config = dict(
    model='image classifier',
    dataset='Sentinel-2 satellite tiles (TerraMesh)',
    crop_scale_min=0.7,
    horizontal_flip=True,
    mlp_ratio=2.67,
    parallel_block=False,
    layers=12,
    width=160,
    positions='learned',
    loss='cross_entropy',
    init='torch_default',
    optimizer='nadamw',
    beta2=0.98,
    weight_decay=0.06,
)
Rows from block 3, named by matrix and row number. Rows with one number belong to one neuron. Each number is 128 + 24 x the weight over its row's rms, rounded and kept within 0 to 255. All counts start at 0. Numbers have three digits each. After the name is the row's rms in percent of the matrix's.
# gate: MLP gate (model.blocks.3.mlp.gate.weight, 416x160), inputs 0-79
# fc1: MLP up (model.blocks.3.mlp.fc1.weight, 416x160), inputs 0-79
# fc2: MLP down (model.blocks.3.mlp.fc2.weight, 160x416, transposed), outputs 0-79
gate.28 118:162084111171115089106137111144119155128129151188136117135145147129096116150081102160124119082139150136146124129146118110105112129147130112129128169154120088149118150142112151146072175154143124092160134129161148120100148096134158105149156107
fc1.28 126:108153093120136127124146109135163180107169179143121158120171114117121131178117135102108133119138162106176136115142141128149122094168125129083123106122112111146117127134126137159142152116122160092153155164090151140117179163142151101109132155
fc2.28 172:133114096141154146087128102099137104141159114133094151119138140157121156148113107087087117099100095130154136168102140098114097100164138091147108136124135137143165125125103124137099152140133124127160105145159152109117095107169114130166149177
gate.29 096:145079162160178131112110123114110142113150084152121107120102153092098149123130142114152110128137136155109107134138135134072152126075141114128134147160099118161125128109117120101117172082137206169151095142158097098113134134130107140097116139
fc1.29 103:097116144113107139122105129148140110111104182139125133100145106181111110159130131131122127127170152132099160130142143167101130117119117110122118163139123088091148142094097136152165152122127152147155149104110121087104099054130121113159153122
fc2.29 151:140154133121111097115130134135141081122136159110124164168115108163130100130101126126162129161141116159121129131143160148124143127100164137162128139126120136133120110160122121090117103149171121119139138117128123099147095140159058114111140126
gate.30 080:141143128120158097114118138143121148137099146165129121127131117115103141087151130151127146145121171100088139083124130162127115140100095125112160137086164142157147139089120132162168089083088118152116149166191153128099157135144095148102142136
fc1.30 078:115112136152099144124129117127126109133158102087127135130113131125167111140115111122123127126119082186147115156139114104127137116151150151138089112161105133101089089178145128102076149164166124115148110094070089140167083145118130130160128129
fc2.30 056:139132126143170096133198122109127115131108133170126156118127145136117091129111070098106101130137086145153125134083135095135135147159136140073110131134140127112117158121093139124134128115160119146147080097171143122081129125139139105125151148
gate.31 124:198149129132150158112116126143084104156123155118173069165114120138076159144198145173131088165118158116066113137170123123137115115088120134117124171153101139135131137135125150143115119111119134185129125121180145108133154097135087127143155105
fc1.31 109:099100130137127090105126147122138151134092120171134129091105154112117135127084135164147139130142159105129141151108110152107125116148111093117132154155144127132146174124077090146109151140117135141145111122153102080120139133112109129117156104
fc2.31 158:161102150145129156143151123178142131143134119133135166134172083120160125124150156147147150144119164140094089100145106153105134135113090146129122117147101118147092104133134143137117139113170151124088146120101098172157112140120119152137113109
gate.32 093:120129082141109145101152114114077122131130092147127194143111141106106149172092142124140137131092140097123107147154105116151115127164137188110134169130145157169153144152081144143125127105139130116154117113171106134115112154121113153172175109
fc1.32 091:121128098127100141111153112110088130121120089138125168141111149096121145152107145118136152117083124103128108166169099115172124114157153202111144147129125163174131128124091138146138111082122126114111115106143100147139096163117117150157150126
fc2.32 059:125091146113136108120108158135123171160122172133111118151108162150107123138134152133119121133115131099134135147126106080123069142123145146154167142125126143131133151123130135118098105143131087160112122107193159121104112114172120104145107157
gate.33 142:110136127101117099123106142104110099112119131173144133102125122136114120134091097111118104144157131093129178110101159173109114128101127116146141183135124137134164160087106110132142106133111144153157141156152141081083146118144094166117168125
fc1.33 148:099134128101110095122098146102109094103110141175144128101123132133112114133089094109122096133162129099136171109106167170116122127093133121147146174130126132130164156078112109135150105121105141156155135154146142090088142116142097168111159123
fc2.33 047:142116083148142112140067128135162126129102135129141146143135114104115186148154110132102118135141143120142137152133103170161098217138139146160118102135121147127106137129123107172141116128098106100146117090149126136165113129146124127113099153
gate.34 025:187102118134139120067156133144115134140153101130135153120109142138140192132167147143153106132115111139131114155138130120091140130126083118176115123145120147180120132158123149162099101128115089128157167155142142147145141081144087158169100126
fc1.34 023:133119124110121133152149122092142104144127118134146127124149149142093113164089093129122121113162123099199133131083113194134106157135121122128137101108129118112104127115093088130143152121175135078147150141164153146133133044113097108117124090
fc2.34 035:101122133145097096090120104107121093155144138124156113121150086136095130140126103134141148110093096139121103102095138162142152130152121153143132072107147152114144104147134148137106135099107089123140129212106124129099108137159172152128110145
gate.35 115:147093134146156139114116131096124142137107154192165099110129120103096151177103127133116126115112174121125140115130121142138115124132146108119136148172092112166141131087122130146087178134131150127161121142149140110095168129112124135100158124
fc1.35 133:128121163119165104139113155110114097137096110117126154123097182076110114090088093136138116117121125143103150128110114111124145133116159131081135142139151145131120098083105071111113131137131137135139079116145061123121082168142109139098114125
fc2.35 159:117132111131114109148109183127157117093085145175104053079125114130116111134086160136154139166155129115128145152134108132120145144092186114088133139124126118107147153105145099168139129128103126126112149112082121122093094128105154123098123150
gate.36 054:182120106134170107103109140136080117143156121149141126121103133095117191132131130155150135168109150113092119107099113161091126126093096116124111169117143149162121148129106116160134137123108171133155131155150107106089145151132088144146149108
fc1.36 036:159120153153102126124128117160155112117137126123142145128099114091170152155140110111100132151120104177118120102140113111121161101122158124124145112163126117124101127144139087097137137151146129145123117149140114150123119239144104128118139126
fc2.36 036:172138109135154117191179124159106138165098119161156088125098150143092147168086132142114143147137158161103167165105128173120124136116156130094164122129128110097133114083156101169097177096136132123160112132133136131128151129129150116123124133
gate.37 044:174127117137155120098117131145067116139141103143128150135100119123110175165121113135138109162112183126116114122122108167076138152124090120142101170151162179133109131107102110123114168105118135169194119126156112091091142111127078124129168114
fc1.37 037:119129162139139168143111136125140113113149116116145125125111121096187128075164161130104117149128121144049115134150134160154164116077135159129166147146099131100112129132122144140160061131117132156071111141111072140161134156128107161116125145
fc2.37 040:189131149117086134155109135141103080152145084167115119106108158088108145110115139168116104138128119125093123106125103118144100098121183113139157126113138140157117124136098143093128109178102178139113126065089123111142126133087109138073129103
gate.38 137:159120141125126148123114142104127119128137088085107149132145133135134159101164116106149093168147120108127111141073141184100158131148131139163117138132133159113133148104127097102142110150171127190126126165140094120144137153133082150148132129
fc1.38 156:123132097123152175144106188135119155106086156120132169113119133107124169128109157123140110124170142109148137158137143131155136177136124104145117131152135094111143140122074085152133151154099081145157110147111100109137160135110125126100130130
fc2.38 200:105129123144107136150129143154130116116138137129129136131172083150148095144144125055122130127138120113092141120131194129137128152140126149138071133095127143091160099118174130132123158121145105124102160108093115159122107112106136171168125152
gate.39 127:143096086112152152135090133098136150095140139127125115151139142140123146160130148151145139070147134134164107131123120124127142171133125115190117108122112063149120134172105169121131149163148103095141102149120153130154179104107157083103101127
fc1.39 139:118123103152136118112133133139128159132127162185144130113126107110100128179111137134110126128125160104154134133164137119139101126147140114096138147148114118149133136086108122182107180129082144114170149154144147107091152102128142123117159132
fc2.39 172:162110118157142152097163153101103081165152096125067159151143169136113154141129087121121115121078136106117115146092144121129080102136116129163150138130118143169131125133119126152102117160152135155137107159175156148124100142146098140149151146
gate.40 096:169146088122165133079122098140093114140123133128136106148124141110115170112147132138147121142105178098118127144122109184138137096124084121129083144112143183125128139135074141159121116116109163136139140168141131119153138089128072132154179122
fc1.40 083:148137116120159158118096130134116133118104145116142110153129148089102158074128145156161129098149157091152130140136089167149133094102113116118120134134127134116100128119079119146101118126131160130089129147104123119176157099095109117153145109
fc2.40 068:115118171122126102147156122152100163150093132143154100123104149118136107134171153147097122131106177143071149172144093122151112109133148152038097154151124123156145136108132110133106138124075164140118124112119139113117143158071151128140106111
gate.41 117:117130133137110098088156073109124125176129091131107158099139168146136150120110094112115141104114125132164127139094130093065088108176117089120098118112174157154148128153077139126084115145151120101179115159144134150110123144158157169148117128
fc1.41 111:129119118131155161160109167146138129099149182142143104127131090100138107155145161129128099158137127114118116131152154158169165148089106158147141134171073097111111127097165136131174158113110136173104139124110102110125145098096099093111138128
fc2.41 056:125160136167160165152094125103124138138124167111152132142123124137099174136158150154149115121091133097093137119151159143145135102165148149087128137141117143130153118162123162099159124092135134122147127140102127120129184140117147115139138117
gate.42 166:113131131137097103133130120176163150112136149164133106114134058136118111122142142158134148170147160108101110074136149155091126133095123100122156140105130140112130134105174121119137147091139159146086171132148163134089132135115134139119171103
fc1.42 170:152123130122163150118130133087084101151121102092122148146120197120136146130118115102120110087103094148150145172118104101160126127156131159137096121145134122144120119155079139137111104166121094108166085126118091128167122123144118122139088149
fc2.42 049:110152118145112153135169160120115155114120157115116166139151157112111125132143157095113140125116099142158147082117144142156114137119114087148094097115134120086137131156151149171169138173151119139101145094085141127129129161102104133121121089
gate.43 029:170122119173160129096125114103118150149184078144150137131133130127106126122133138136124154108118138114154105155147105154068132162126153111094120125103134169177110126113115143138113123137117170086178112130172118121109118125104142110166112114
fc1.43 026:106160109155109142125101103075122150152145098111157151138135082147108130157108115125125136106135150132174118135102108147117133139141144119096129102138160130114108125108103130128132126100111162071194142113158168097109114107103205071162124094
fc2.43 033:112117135102164159093109128156117115104168167144130184097117103126154124169165145173127154104112104167138136123112126114126109146160115132173112116110103164150138171115137083184185110133109189177088151133119101117147140123118079133111111161
gate.44 134:176143149146140163128146103159127109149163111082114126150131130139152140104170131113112137147108118178095106118160105129139135147070118180138103114147156154095084089111127129107172097109127126163109102098128092157153111147158117140138116144
fc1.44 132:112100111115136092106116149108110147127100129168165120107116127135106133142098116138146115120139148093137139134092153124078122124167135059116119148092123122151173169157109119147070175128131146102162136155147158087093129098117161129135130114
fc2.44 080:121145107130134097139127135133100143126150127131109109140124115135123096122107100153153143095135127127126159112147061131137094163139090148137147135156133125146126134145131165138130093121114105105155114123128169132150166116086130135127115084
gate.45 099:116132115128159137115130119129112174125123137146145139118138173147127179099125152103105084098146154102160136160114158099124115137143101096132079145133176125158160149093057146144150115122093103152153119174153121110134135110149141166136154145
fc1.45 091:151101106123097118134136148137135081125158107110110131131145076141128101175102102137164168178118105119103098108105128171099146163118133142142158131113081143076121133169173096111132172131164167117113139085133138140101120134104115098118107076
fc2.45 050:124140153126125188156170155106151108095110144162145105103113128139175096147124137076118126170163156129114124123134116122130119119142175094149210120171087084131144101135148130130135125124173102145106129165172106116153169082130124133130121142
gate.46 023:183106122166176146044115151122108117152164134143105135103152120119127174178175106173122113174091134127101096139149143147114127121127109132135111138116139130154088101149121152156110126127105163117194122170147136119114122108125063124132125134
fc1.46 017:096126140131142155162152119146119147121142129131108149109104132091117111190148138143142133124127160135106151141161169139136128127118124110125157121126205135091161128186192138099134130144137170155138134106126150145121107129127161101104171140
fc2.46 026:127128141102136144100105161115113119106108129149131080144136129134173120125101149078118147120153145153106110127118163122136149103121164114167119153144098151144106167117103118105132111123166144079137132116150113141107187140171131133075145185
gate.47 012:135132173146131150105154144124120173137151107107143151104161153131168152132185146154165130134115144155122087131118121142103129204136110178170089123164146139142108160121097145137137092158091155066149119148142152141149123082145122146136120176
fc1.47 010:114129140133130081168120080134128122146089153127119085131152130136131142107052107135131135119112127122171154149120087162120145121091109124126153129092149129135122114137149133157105148115171111140155131066143099116130094111136096116163086070
fc2.47 014:161162140095114104119156094147112116150125127120149133104108131101126133126152091065148107133127193159152121159131142092166105151160136114128107106158098135147124145088123151138132130134110123124113092111135130089140110092100150106134110099
gate.48 107:147137115134142115133130115155136126125147174163119069133148095111115133106168107145133138180118190076094114083135141160114122127089106128085146144083128173136117131106170138141159124087109166174091165152153169147104145154139138152120161113
fc1.48 115:115120131145132143109142136114117120138109090108121192115106174134156152147094162111114105098125092176158141167132122115146117146169135133182099117163133089141132115166072137123080109161158080094148102104113089124156118095120094144139093144
fc2.48 059:153141102176105157145116134119157121141099084106097099118159168144090109129088108090119142106138125134140093125115104115098114187142169096131124123117081145141141096095147117158147134102101171140116117116163126182103124115108151123127118115
gate.49 157:106155109129084092113155082119125122113124108160139073127106130110096104101103082147147158144114153086153109111107104120134121119122142123088141146094194204118142126084122113134136120091105149138138133126148166136103114128117145131129177110
fc1.49 159:151104152131161162146110170131126127143135125081115181135136126156161150139148178106113087120143092170105140148136155138115140137126126134174118113155082069124121127172123134112121128170164113127115124124115089113154127128145103130131084144
fc2.49 053:149089192129088159159139121135122137132134075119081144149125124113121158092112150104159127113133117117130128105133117154139104119151106123153163130133149108170064126099140126159151099125133083164115116125179137133112105161166087170140149141
gate.50 166:129166138113120118134110147105105106124111135148154125133120118147097123124116110107116102168141131092157172115106154185143105130106151149148142175139132142118163142066110109135153079123103121159160141156166155074097140095149078160115156132
fc1.50 172:122166140109119118135105152101104111122108142150152119137117123142097122121117112105117095159145129088161172117107157182147109128104158150147145168135134136118165140069114106141161080118098117159162133158159154082099146097145082161110153129
fc2.50 047:105128066140131118129130150112139121091092095145166191139094149126098125108160103115091109133141143102127128132133092126148129172088143108140138106088146139121106137150170097129129102138099105113132120096133105145152095152107125130071139138
gate.51 134:137139144129204167136106158094114141115142146112135124138135118127127112129153124120141100143133078130119110172157141132143147151080150166094192118147061131145128094123160121141160107150082144151139124140111131109149132111120116076111089140
fc1.51 125:134125139094121133116141131129131126164150116123111150134162119168147134148133114115100144138114141081121195096089125138124061143135101124187119128103121136159155147131126154146116092163143116113130135171158169143109157121173121136133129134
fc2.51 194:135195106127127116150130149127123125138091146145143117115090101137116116118132155145137137196102127095110155150136101152158110119116140138140159161173109146142127180155120137141138097152109140117074164132153169096104134127151104112129156135
gate.52 063:160158110154105127104140103109080073146126129145134130130128147127090133153128096113110113119098135093144129134113096120138110130124141133164148149106122195185138074096118136156112110134102115152145147180150184146105140135110119150121140124
fc1.52 057:105117166152137128140117169132148173121141131128113155110116106089174112101122135129123152153140104174116103127139164116121143119138099170100131110153156096064127157167147138099159097138108120122128097089111062097131074162137127114112135145
fc2.52 047:129147111098132129111083169140155119144109094136122114148117168110194128090098171150123145108152123135128128121112115125148134092149141114097134105088163130118088112161106159091101109131115124095068147100078142138150140115108132129142110132