A small image classifier, trained from scratch.
Model: activation swiglu, width 160.
Training: nadamw at rate 0.0023, 30100 steps, batches of 128, held-out accuracy 75%.
Data: trained on Sentinel-2 satellite tiles (TerraMesh), 145000 training examples.
Rows from block 6, named by matrix and row number. Rows with one number belong to one attention dimension. Each number is 128 + 24 x the weight over its row's rms, rounded and kept within 0 to 255. All counts start at 0. Numbers have three digits each. After the name is the row's rms in percent of the matrix's.
# v: attention query, key and value (stacked) (model.blocks.6.attn.qkv.weight, 432x160, the v third), inputs 80-159
# proj: attention output (model.blocks.6.attn.proj.weight, 160x144, transposed), outputs 80-159
v.69 106:107171085175102092140120154123117144129154108130101110146120113183151121150107119119104129179145132076100133113148132124098163113140116136166137173154102145098081116129148106104109146092125129106112123078089103102125140088136132124144140127
v.70 099:125130144102091116113111111119098160121168139115123137152111145119144111148145135109152119118113091147128131145171146116078125133168136081135089103118168162162126151119140107125158141126106132159102139144149182126136092129114125106133149122
v.71 097:104129129170099143146132137095082105118155156136105108178117143168146117128141131099123120118140142142116154130112174091115191082121147108173132151159124106117091149143114128115132121114050109103106092084132157096123159124134103097154130118
v.72 114:143097149084151144113122100129096086121102163119141139123129160096089149119144120125139121092139141144144152130106156134166106134118132134106154080121133110161160161148068145116138127174141093145152148156151165159108129152111123105100113130
v.73 102:096147110172128128151154170145156132138115115153098122124147115145150111135089134147121135172110133097126101099101118136143143101128122138163126165144121116105118103118163138131105134082108139090119105105120062087136143097159129169139105137
v.74 097:155118137110170163135131124111201129133081129127159117120141123075109137137134148156147126102141156147126118115115118136188104138136135145092105100114154102102181091109145127145157134170140165147123125173140117139139110146127139171102100117
v.75 109:147133127134138141152128115125181139145091118136142119131142145072134134128101127151125124127143172117146129102093098127212121142109121157094156120105148113099160109102123136141150127167134145115129123151136083107151132137123156197087092119
v.76 106:175120149116060092135126122116146192111183136130121104131115138132164123126131135150147109135148099129129112139145059095106135163126098128101124139109158154134111131154174124124153114109152153161108109144125163126177127142119128181139145126
v.77 126:136180090119090080125110129124078156133140112109100116154114156151140122154092113126091127192150124073136163099129140118117140115156114129153165124133120159151108145109092119082113168116125103103107139099116135116126129089123150107111120127
v.78 088:161110137132118130129136135165126127107141130138134130095126115127104137093153122129087130105149137141149123149127077107089108120100124132140142145143077147149125130161137151142085102129169108114145136086108154171115153151131106096180156151
v.79 092:120111157194117145165143127120084109108111151156124113127129137192126124100109114128128114103123139178123165108099162105181202108132122139124155139121138101085104148125130164145126080137062145087138104122153122095128154154140134132149113111
v.80 112:122168095151074074134117137126084168133169100118095117155108136177164109152103115114105128180136112080123144120164125128077159118150112122161146150137122169132080141117131104094111156088117119110092137089101122100141133090124147115131150132
v.81 099:131153112111113127146117127129132163166109087106133110150135148074142105147105128150090139130124124089147127128134107145139122115136141104144134111111140141159151117089094118118137174131112109107107137126136097115145124106128156154095121136
v.82 121:129093148093151155107127103132108078122098170120143147124136157086090147114143125132145122087131143144148146126104157137169099130112137130111147085129135106161160157147070145122142126171136093139153143151156151157103126150119124104100108134
v.83 107:127100143102152166119142130157137078133094157137145154114151136058089130107136139145117139078114151144174126130081136137159069111109164113134121100137123122169171121134102157130113127159141094122140130120152129154104143141140114099135104141
v.84 109:144158098150146116157129136114151164148107081130119085118124136158131144134088119129097128175152142092117124117114102141176160138117089174112172147113112119096121102114120127125117134118137136113131131118110082110139148109128153189096113135
v.85 094:140129133177133147172131123127139144123110131143143111131126144158136143110090120128127114138158160138111145112107116109198181132124105163091177135112132109063126123115135145145144099157098151098142114141131103111154136151123155180118099112
v.86 118:119158105174122100148134156119146170127155087139107102129114098175156113143112125124113131171130116102100108129149106123097162126142110138148122178130115147092092104112178110134112132080126157111103115103091107101146138108139130148153148128
v.87 097:136161103161104092140120112131130164139134095132120110115125141167161137128091115132111116171144137093108136111127083126168166139115084171111178157113120137081097115130130140124129119125131136108139122116113088103144129117120150192104117120
v.88 113:143154125107052085109106116124087166130188125110118138146108141140167111159139137122132122139122093126131143129178103111059130124163130091140103123124154174154101146130138103107140149113121126150097132117129167116149102113118139116141157113
v.89 111:163153126109058060129116125112104205133204097114116100136110144156168122155119133124116112169149083100130123141167085125075151141139100120119125141122136180151088126138140100104136153097147133155102145117107152124162127109121156152125159133
v.90 102:148103156132062124113133134162115101114156161143133168125135128097125106115152151134120124073103140154181126143125085096087089100124155089148097152143138161154129135159170153128113103120142111130127102087133137133137143142140105114181145126
v.91 105:089118133135132139123143146150092097116120141138113138141134131112118111108120114131101135115110121117143133128103164127097124095110157099187129123149098129172127155131093151120092122117117079095127132102135133128096157117139113070155132150
v.92 102:145097153100080137101123118154129099123156169131148167134139128077116122123174149137127131061123147161175134142130104104089070118120159092128088126137134161166142134161141136126127118149154106146133122100130157160120119153126108092172150123
v.93 078:120119120146198170124135132147203095142088145138157161134141123084122145136126131106128131117145200128135126124090143142173102108098156165122137133116131105068139110110101145156132140187136123088126140141127105145105110162123125114114101119
v.94 102:167089156134122145136142123128168109108127165146151135094134098143113145107160136122147123096134156169134118148124082105121118143115124146093111144139121110094123112168175143152125083133151161146153114130118142145143139169139115137169137119
v.95 083:141134115092141115125130115131188174148136090121139105109135124072122133146133133152130145144123134096130092125141065154143090169133125159101115118114138135146145100126121104121131158119178122164126143135115105151149129116128151175089141139
v.96 088:165154108108128091149122126126147138069172111123120124131082115111159121167102087132119123127129125109129129140137128105144154150131087103100128156091115178107101127140157118103154148135154198115154155176094165116144121150124140113167110110
v.97 089:112110149155128154121140112129127130161101133139145142145141139165118147102144170116134126136136135152132125135124114147106131120153165189137145115143154090138149125124080139125127140103089070133111101099153130141134146124143142174091137129
v.98 106:113150100121202130121106133072145150111122125097118103106112113173126163157141125138110116119165100136114144114121169107116144136111090135115167134121121103087115133126144096144137133146122174147177154178123137139100102146118125117124112116
v.99 095:165109157114057128134141134136115135142181136152153155126147138107149120130133129136125140141122141138155099133128086125130112119158152122101075132116136189134109086165101147095148153126139166137103116101129149107151132137142105163170133124
v.100 114:122104161150063129128140120159123098148126164153139171112152150088122083093117130127166111099072176146139142140142098149161104112132164106138097123115161140131134142128122163165156096146128117126101107110161085091139138130122106134131147127
v.101 101:088150092143202131123113124113139125123088119097098101132114112151101154134130136122117122119152103120098152119128174128118152145103100133153177123148114070123133161099159098152103119131122095129157148150125115156100117120115146089088123137
v.102 086:100129117117169129119125158123085121155078112123117099145157134152096148137127140127113135154121092109137123098101140131085128091097136122180162112164120093154154135113106124128083118099124044103093123091140110151102129094138139112092121147
v.103 070:159114138129084108145139144112117157107073127143117128076119130152108128115107140122126136096161172107162135173084119103181131120112137134087165151098126130102160114117096146090164141154145164135181109160107138130157155148134111149148116112
v.104 099:130151093102189105129118149106102140109104085115108083147111114165134155168105103122097125161139072095139123102103143108081143102105098124150180131145113116128140138112122110113093140098128101097118144135124141142112115107135153117106102127
v.105 088:158145121139112101136128102134146130069208124128131147165087120092184123146117102122140114156124125126111122153162118118139155171168099123101102145113130178123087143142151121101153159126137180131125136153111171116144123141124136133161129118
v.106 092:119104140166102163087139128094154126170125154126120155068167127142106154114171165135142133109167179164129147134141161133153099154153151142116110113131128121119137112153102123150167131173126140156179130111123109114102114143122085142125146136
proj.69 103:139122156120121167126111145118093088132110148139148131092134126111174143120116117132147098126114114128144136091131135125166079130123115132110145147117170102106142135150086138128155161134149143166106117165152133105128142140198098162119115143
proj.70 095:116152087114187132170107138070182118162153157106111153088153126125129141149129130118119135151113162136122127151124136137095135073126145145153165120132130088109113147118159109132100159107110111126136177147139118147140107166126130104133135151
proj.71 095:121107107135141182134121105131167093151109164150190118158143127136131143138122122140128173144100109144133153139150128141136125142124118111082119121109163103108142136117107169134154157118133120135095108095137148126129117150167091166134135120
proj.72 113:148129102151134112134170141154150143131157102157131111162112123119104132109124099117086173130146141113101152151148139127113215127112155113137131126150092159149115103089199138109104112119111136095142142126103098144115136105121128092161168130
proj.73 104:110097169137109156100130107127092124123100119139136110115121120149179114135135148142158116133098096149143100101123114138149079143142095138104102132097154131117157136156060134162149149143129140153113106123141164117145131123156118170098100122
proj.74 091:096110161123124092092160107165135146123129115136107123141133107125104111149157141133132111102136122128136116141113116131088172140116130091168105086158093145159123150134140115127100098116120104123168130107126117123095105134079172080122116128
proj.75 103:103106197150150107076143108165108136114142110170121117130129103104118129128139096136130082097110102132132124122138133143120172151119121092149091101146102132138129136123129128134113055153129116151146127153133107131082117111079149079136116132
proj.76 103:107166090100144142163092112130117136115123141113143142102163163125083112151106154129121090136143153118117115140123151167173108094136128157133131106125124108143111116120119116113126077157132095161122144131138109139104103105082181108119082114
proj.77 128:139117141153164156143151167113120092145146138194120121095142117093168171118110078112118115126107153140124147087147157129151142130109141137133165148124156093091148129116132146122134149130143140148096135206142119143114139138205090123136139152
proj.78 087:160125081117083102136122143155110139086103139122154140163100146176115134122109137132128138139144116117129126114125138124162074152132117159082109160115150143108130111116130135112176103150162126116077110101107146120141157099134112182135141095
proj.79 097:099123152143130130080089070135138113159106118138169117177128133121114116133125134137138144142095101137135156137153136139128112154137126088089112112101139132090137137133080145145149101129138131119105103067124132114104128134078129156093118106
proj.80 112:138138134127169163149102152098117089139135153140130139079140136098170158124107094116133107136103140139131138095141148130164094109124127145121172153110170090086133137134109135126147162142145139160097138192152125126129135145182092140132125152
proj.81 093:131098169148189117117151132103129129120176129160121135099118101112165151132150084123134114117106152154128103111147151125116148130130140141145126139135118126078140145121136126128116144170136119154111126202125168151122116150154096084171161151
proj.82 120:146125109153128110130177142147145146125152101153131115163107118130103127104129104122088172132138134119101150154146132125107213131114150118135127124151091161160116112092199138116101114111106136098151143121105107142119137108121126098158169132
proj.83 101:140098104152111100117182157136139156099117112159119118162098090183116146109143123128112165138110125139117119141130114130094155152125131147118103144143103147144157131099166137140127125107128119087128135103100156150125138124152108132144171111
proj.84 107:118120194142123140086111107170081116118133111148133108121122132084145128127121108134143091104146113132133125096141134130164152157119122107128105120120126130113129102138091134114145103180140152156106102161130119117114128095119125122134113125
proj.85 097:103128199150145136068096081160107121140130109137155125153132132093110126128131119136133091104118094133134147125147143146142141149128132076117108094112123128118108125138094136128133072153137136153134103114131110111082122112064136112103106117
proj.86 117:118129151101116155120083109122106107133102151112135136101143146124156125150123141139163089121125118128157110098112121131158054123136103131116127137108159101101141139164059125136159148152149131152103108132149139105138120137140131162098088125
proj.87 095:114143184137141148092097112153077110121139110154141126106138130077141129115116098129142080110141115122125128106141146146187129141120125116114116124112136122120116101126090140130142071175144144169125119165134103117108141093103132121122104133
proj.88 110:123157083109179137178096154084147108141141166106113156079159125116137147126119119107128114146112168134123132133131155139132100092130137160142176132124153083104131148116145124125112140122136103148119162178149130148133120163151121110134128151
proj.89 109:124164114110174163168082147110117111131153151105123154073148158099126143137108119110130096135140165129121123121141156136169115092134142157147169133116147096100118107111126120109122125166135123163090134188149123147137109130135131110146113136
proj.90 105:134138064108132099147122150108130140099099155118140159123128103194108138121135150126134139155106126135122121145126140157124057126144124173096122152114138113119155148105123115149145094109159089121110145097129157135124133136128136150121143117
proj.91 103:158107107151128137141146150099148130130124129160150115154110112172158151116114106130121167153096127139129139120136121127120114143137128162085127167122146133103154128118128149137156181111139137106089118122117164147158156146187079173138162122
proj.92 110:145130058112128097149143172117143144105115151115134162124128102186092142114135140123117142143112129124121128152119135138102096121132133161119126141134136119135137147106166121141126100092141090110130156105128140141122134135136132134141153121
proj.93 076:129128156172096104073157140158130118117136122141120154180115105142147135104160084131133134087107100134135126103106138116101154162086111072151102118171112154165123146132165133146123093107124145117196109113132107114099148135107122110137125136
proj.94 102:125148091105074094130104113154112142104073130081133129171125155155079091125127186137139111132148104104124129145112128141143087143141110127119119105122111152158124131146121115121144066120142107124144122067131125106114124108073172142094104096
proj.95 081:129133138113128113138121129136094139095139112121124124095119124112129115145119109138131102107159151112121105116123110131140151120129116141167116124152106128141113097126142103100119100178110141129125146185122106127145118102120163082151134136
proj.96 090:122092173136133153145093140137151162162089147132152129120130134096112141111147124124115074136118153138147156111121086132101107105128155131131147132159117106103185153127098116139121038173104115075094106110159098131129125145101131115133150126
proj.97 086:111173122113138131118144089107123094111170117145104099134157112152151102158116110129135166108106107121093114132149142119159146120107107124134115123132136127153088096130154141129132192079162134202165144154106142138135116117135117117136096131
proj.98 107:129126172128106140105153144149122097122150156125110153103116143120096124112131114146141110130155161098115117121115130129125181119098172147143150119134111117145132154132117157126108095076130095099127116124110157132103147166129094135140130103
proj.99 097:117106123118163146131081106122161145161099115108162109131137082143161142151172119131133145128068126162143113137125103130103110114160087120105114148139152134066112114127104116155145116169096153145132137103146109134138121136127130155111161154
proj.100 115:129130064144145083112099145112119150130099085135143113135103106143116142116135125112123106129116071173140140161142122140119112148189105130099104133112119147119122113122107102140134137143107152125139153084147107120139108090106166115101144128
proj.101 106:144145129134084121119175148137103105096164145132100144133111173114097121106088138129124123127186147086114128115125145119140152138092172131155140108121114123196137140136153147097109134081157100107128122159108149118116144128145122116150099098
proj.102 094:141167129148102116145173128130106112116168133137104158142150156132134118143107146118117179125164143107113122118141182109177115153101124131130125133106123119143105117107173143109138200129158133156130090187094150148133146116135099121150116132
proj.103 077:134138117076129104133090089138125147116076147160136134118160109083109116143153067134125132151088099146146153142136101122118113117130127132088130158135124126107179176103099126143164101149137103096107100062144132153135146125097126133099152133
proj.104 103:121153188151114135155170132141119125139158153147109161120161162109131116131116141127123157128162167102121143105133170119161120137076151137145142133136114099124141136098155138122131149133157110145109071187104149154126148149116082113154120130
proj.105 089:110103138138153167135088131118169165159099131103158092127118108113126145120139129116131078113106157143142142132105072134079119094135145120152119112178127112123165115138113109135111073150094129107134152122165078115121108144123149109133125118
proj.106 093:133118071100117121074134131132131090118096118124147112118109094130120155135150105141137137131106081131131112161122111129082188138165138121123108124119137137121093135123094122119126154056117132120154159074131146114121141127186149161080139116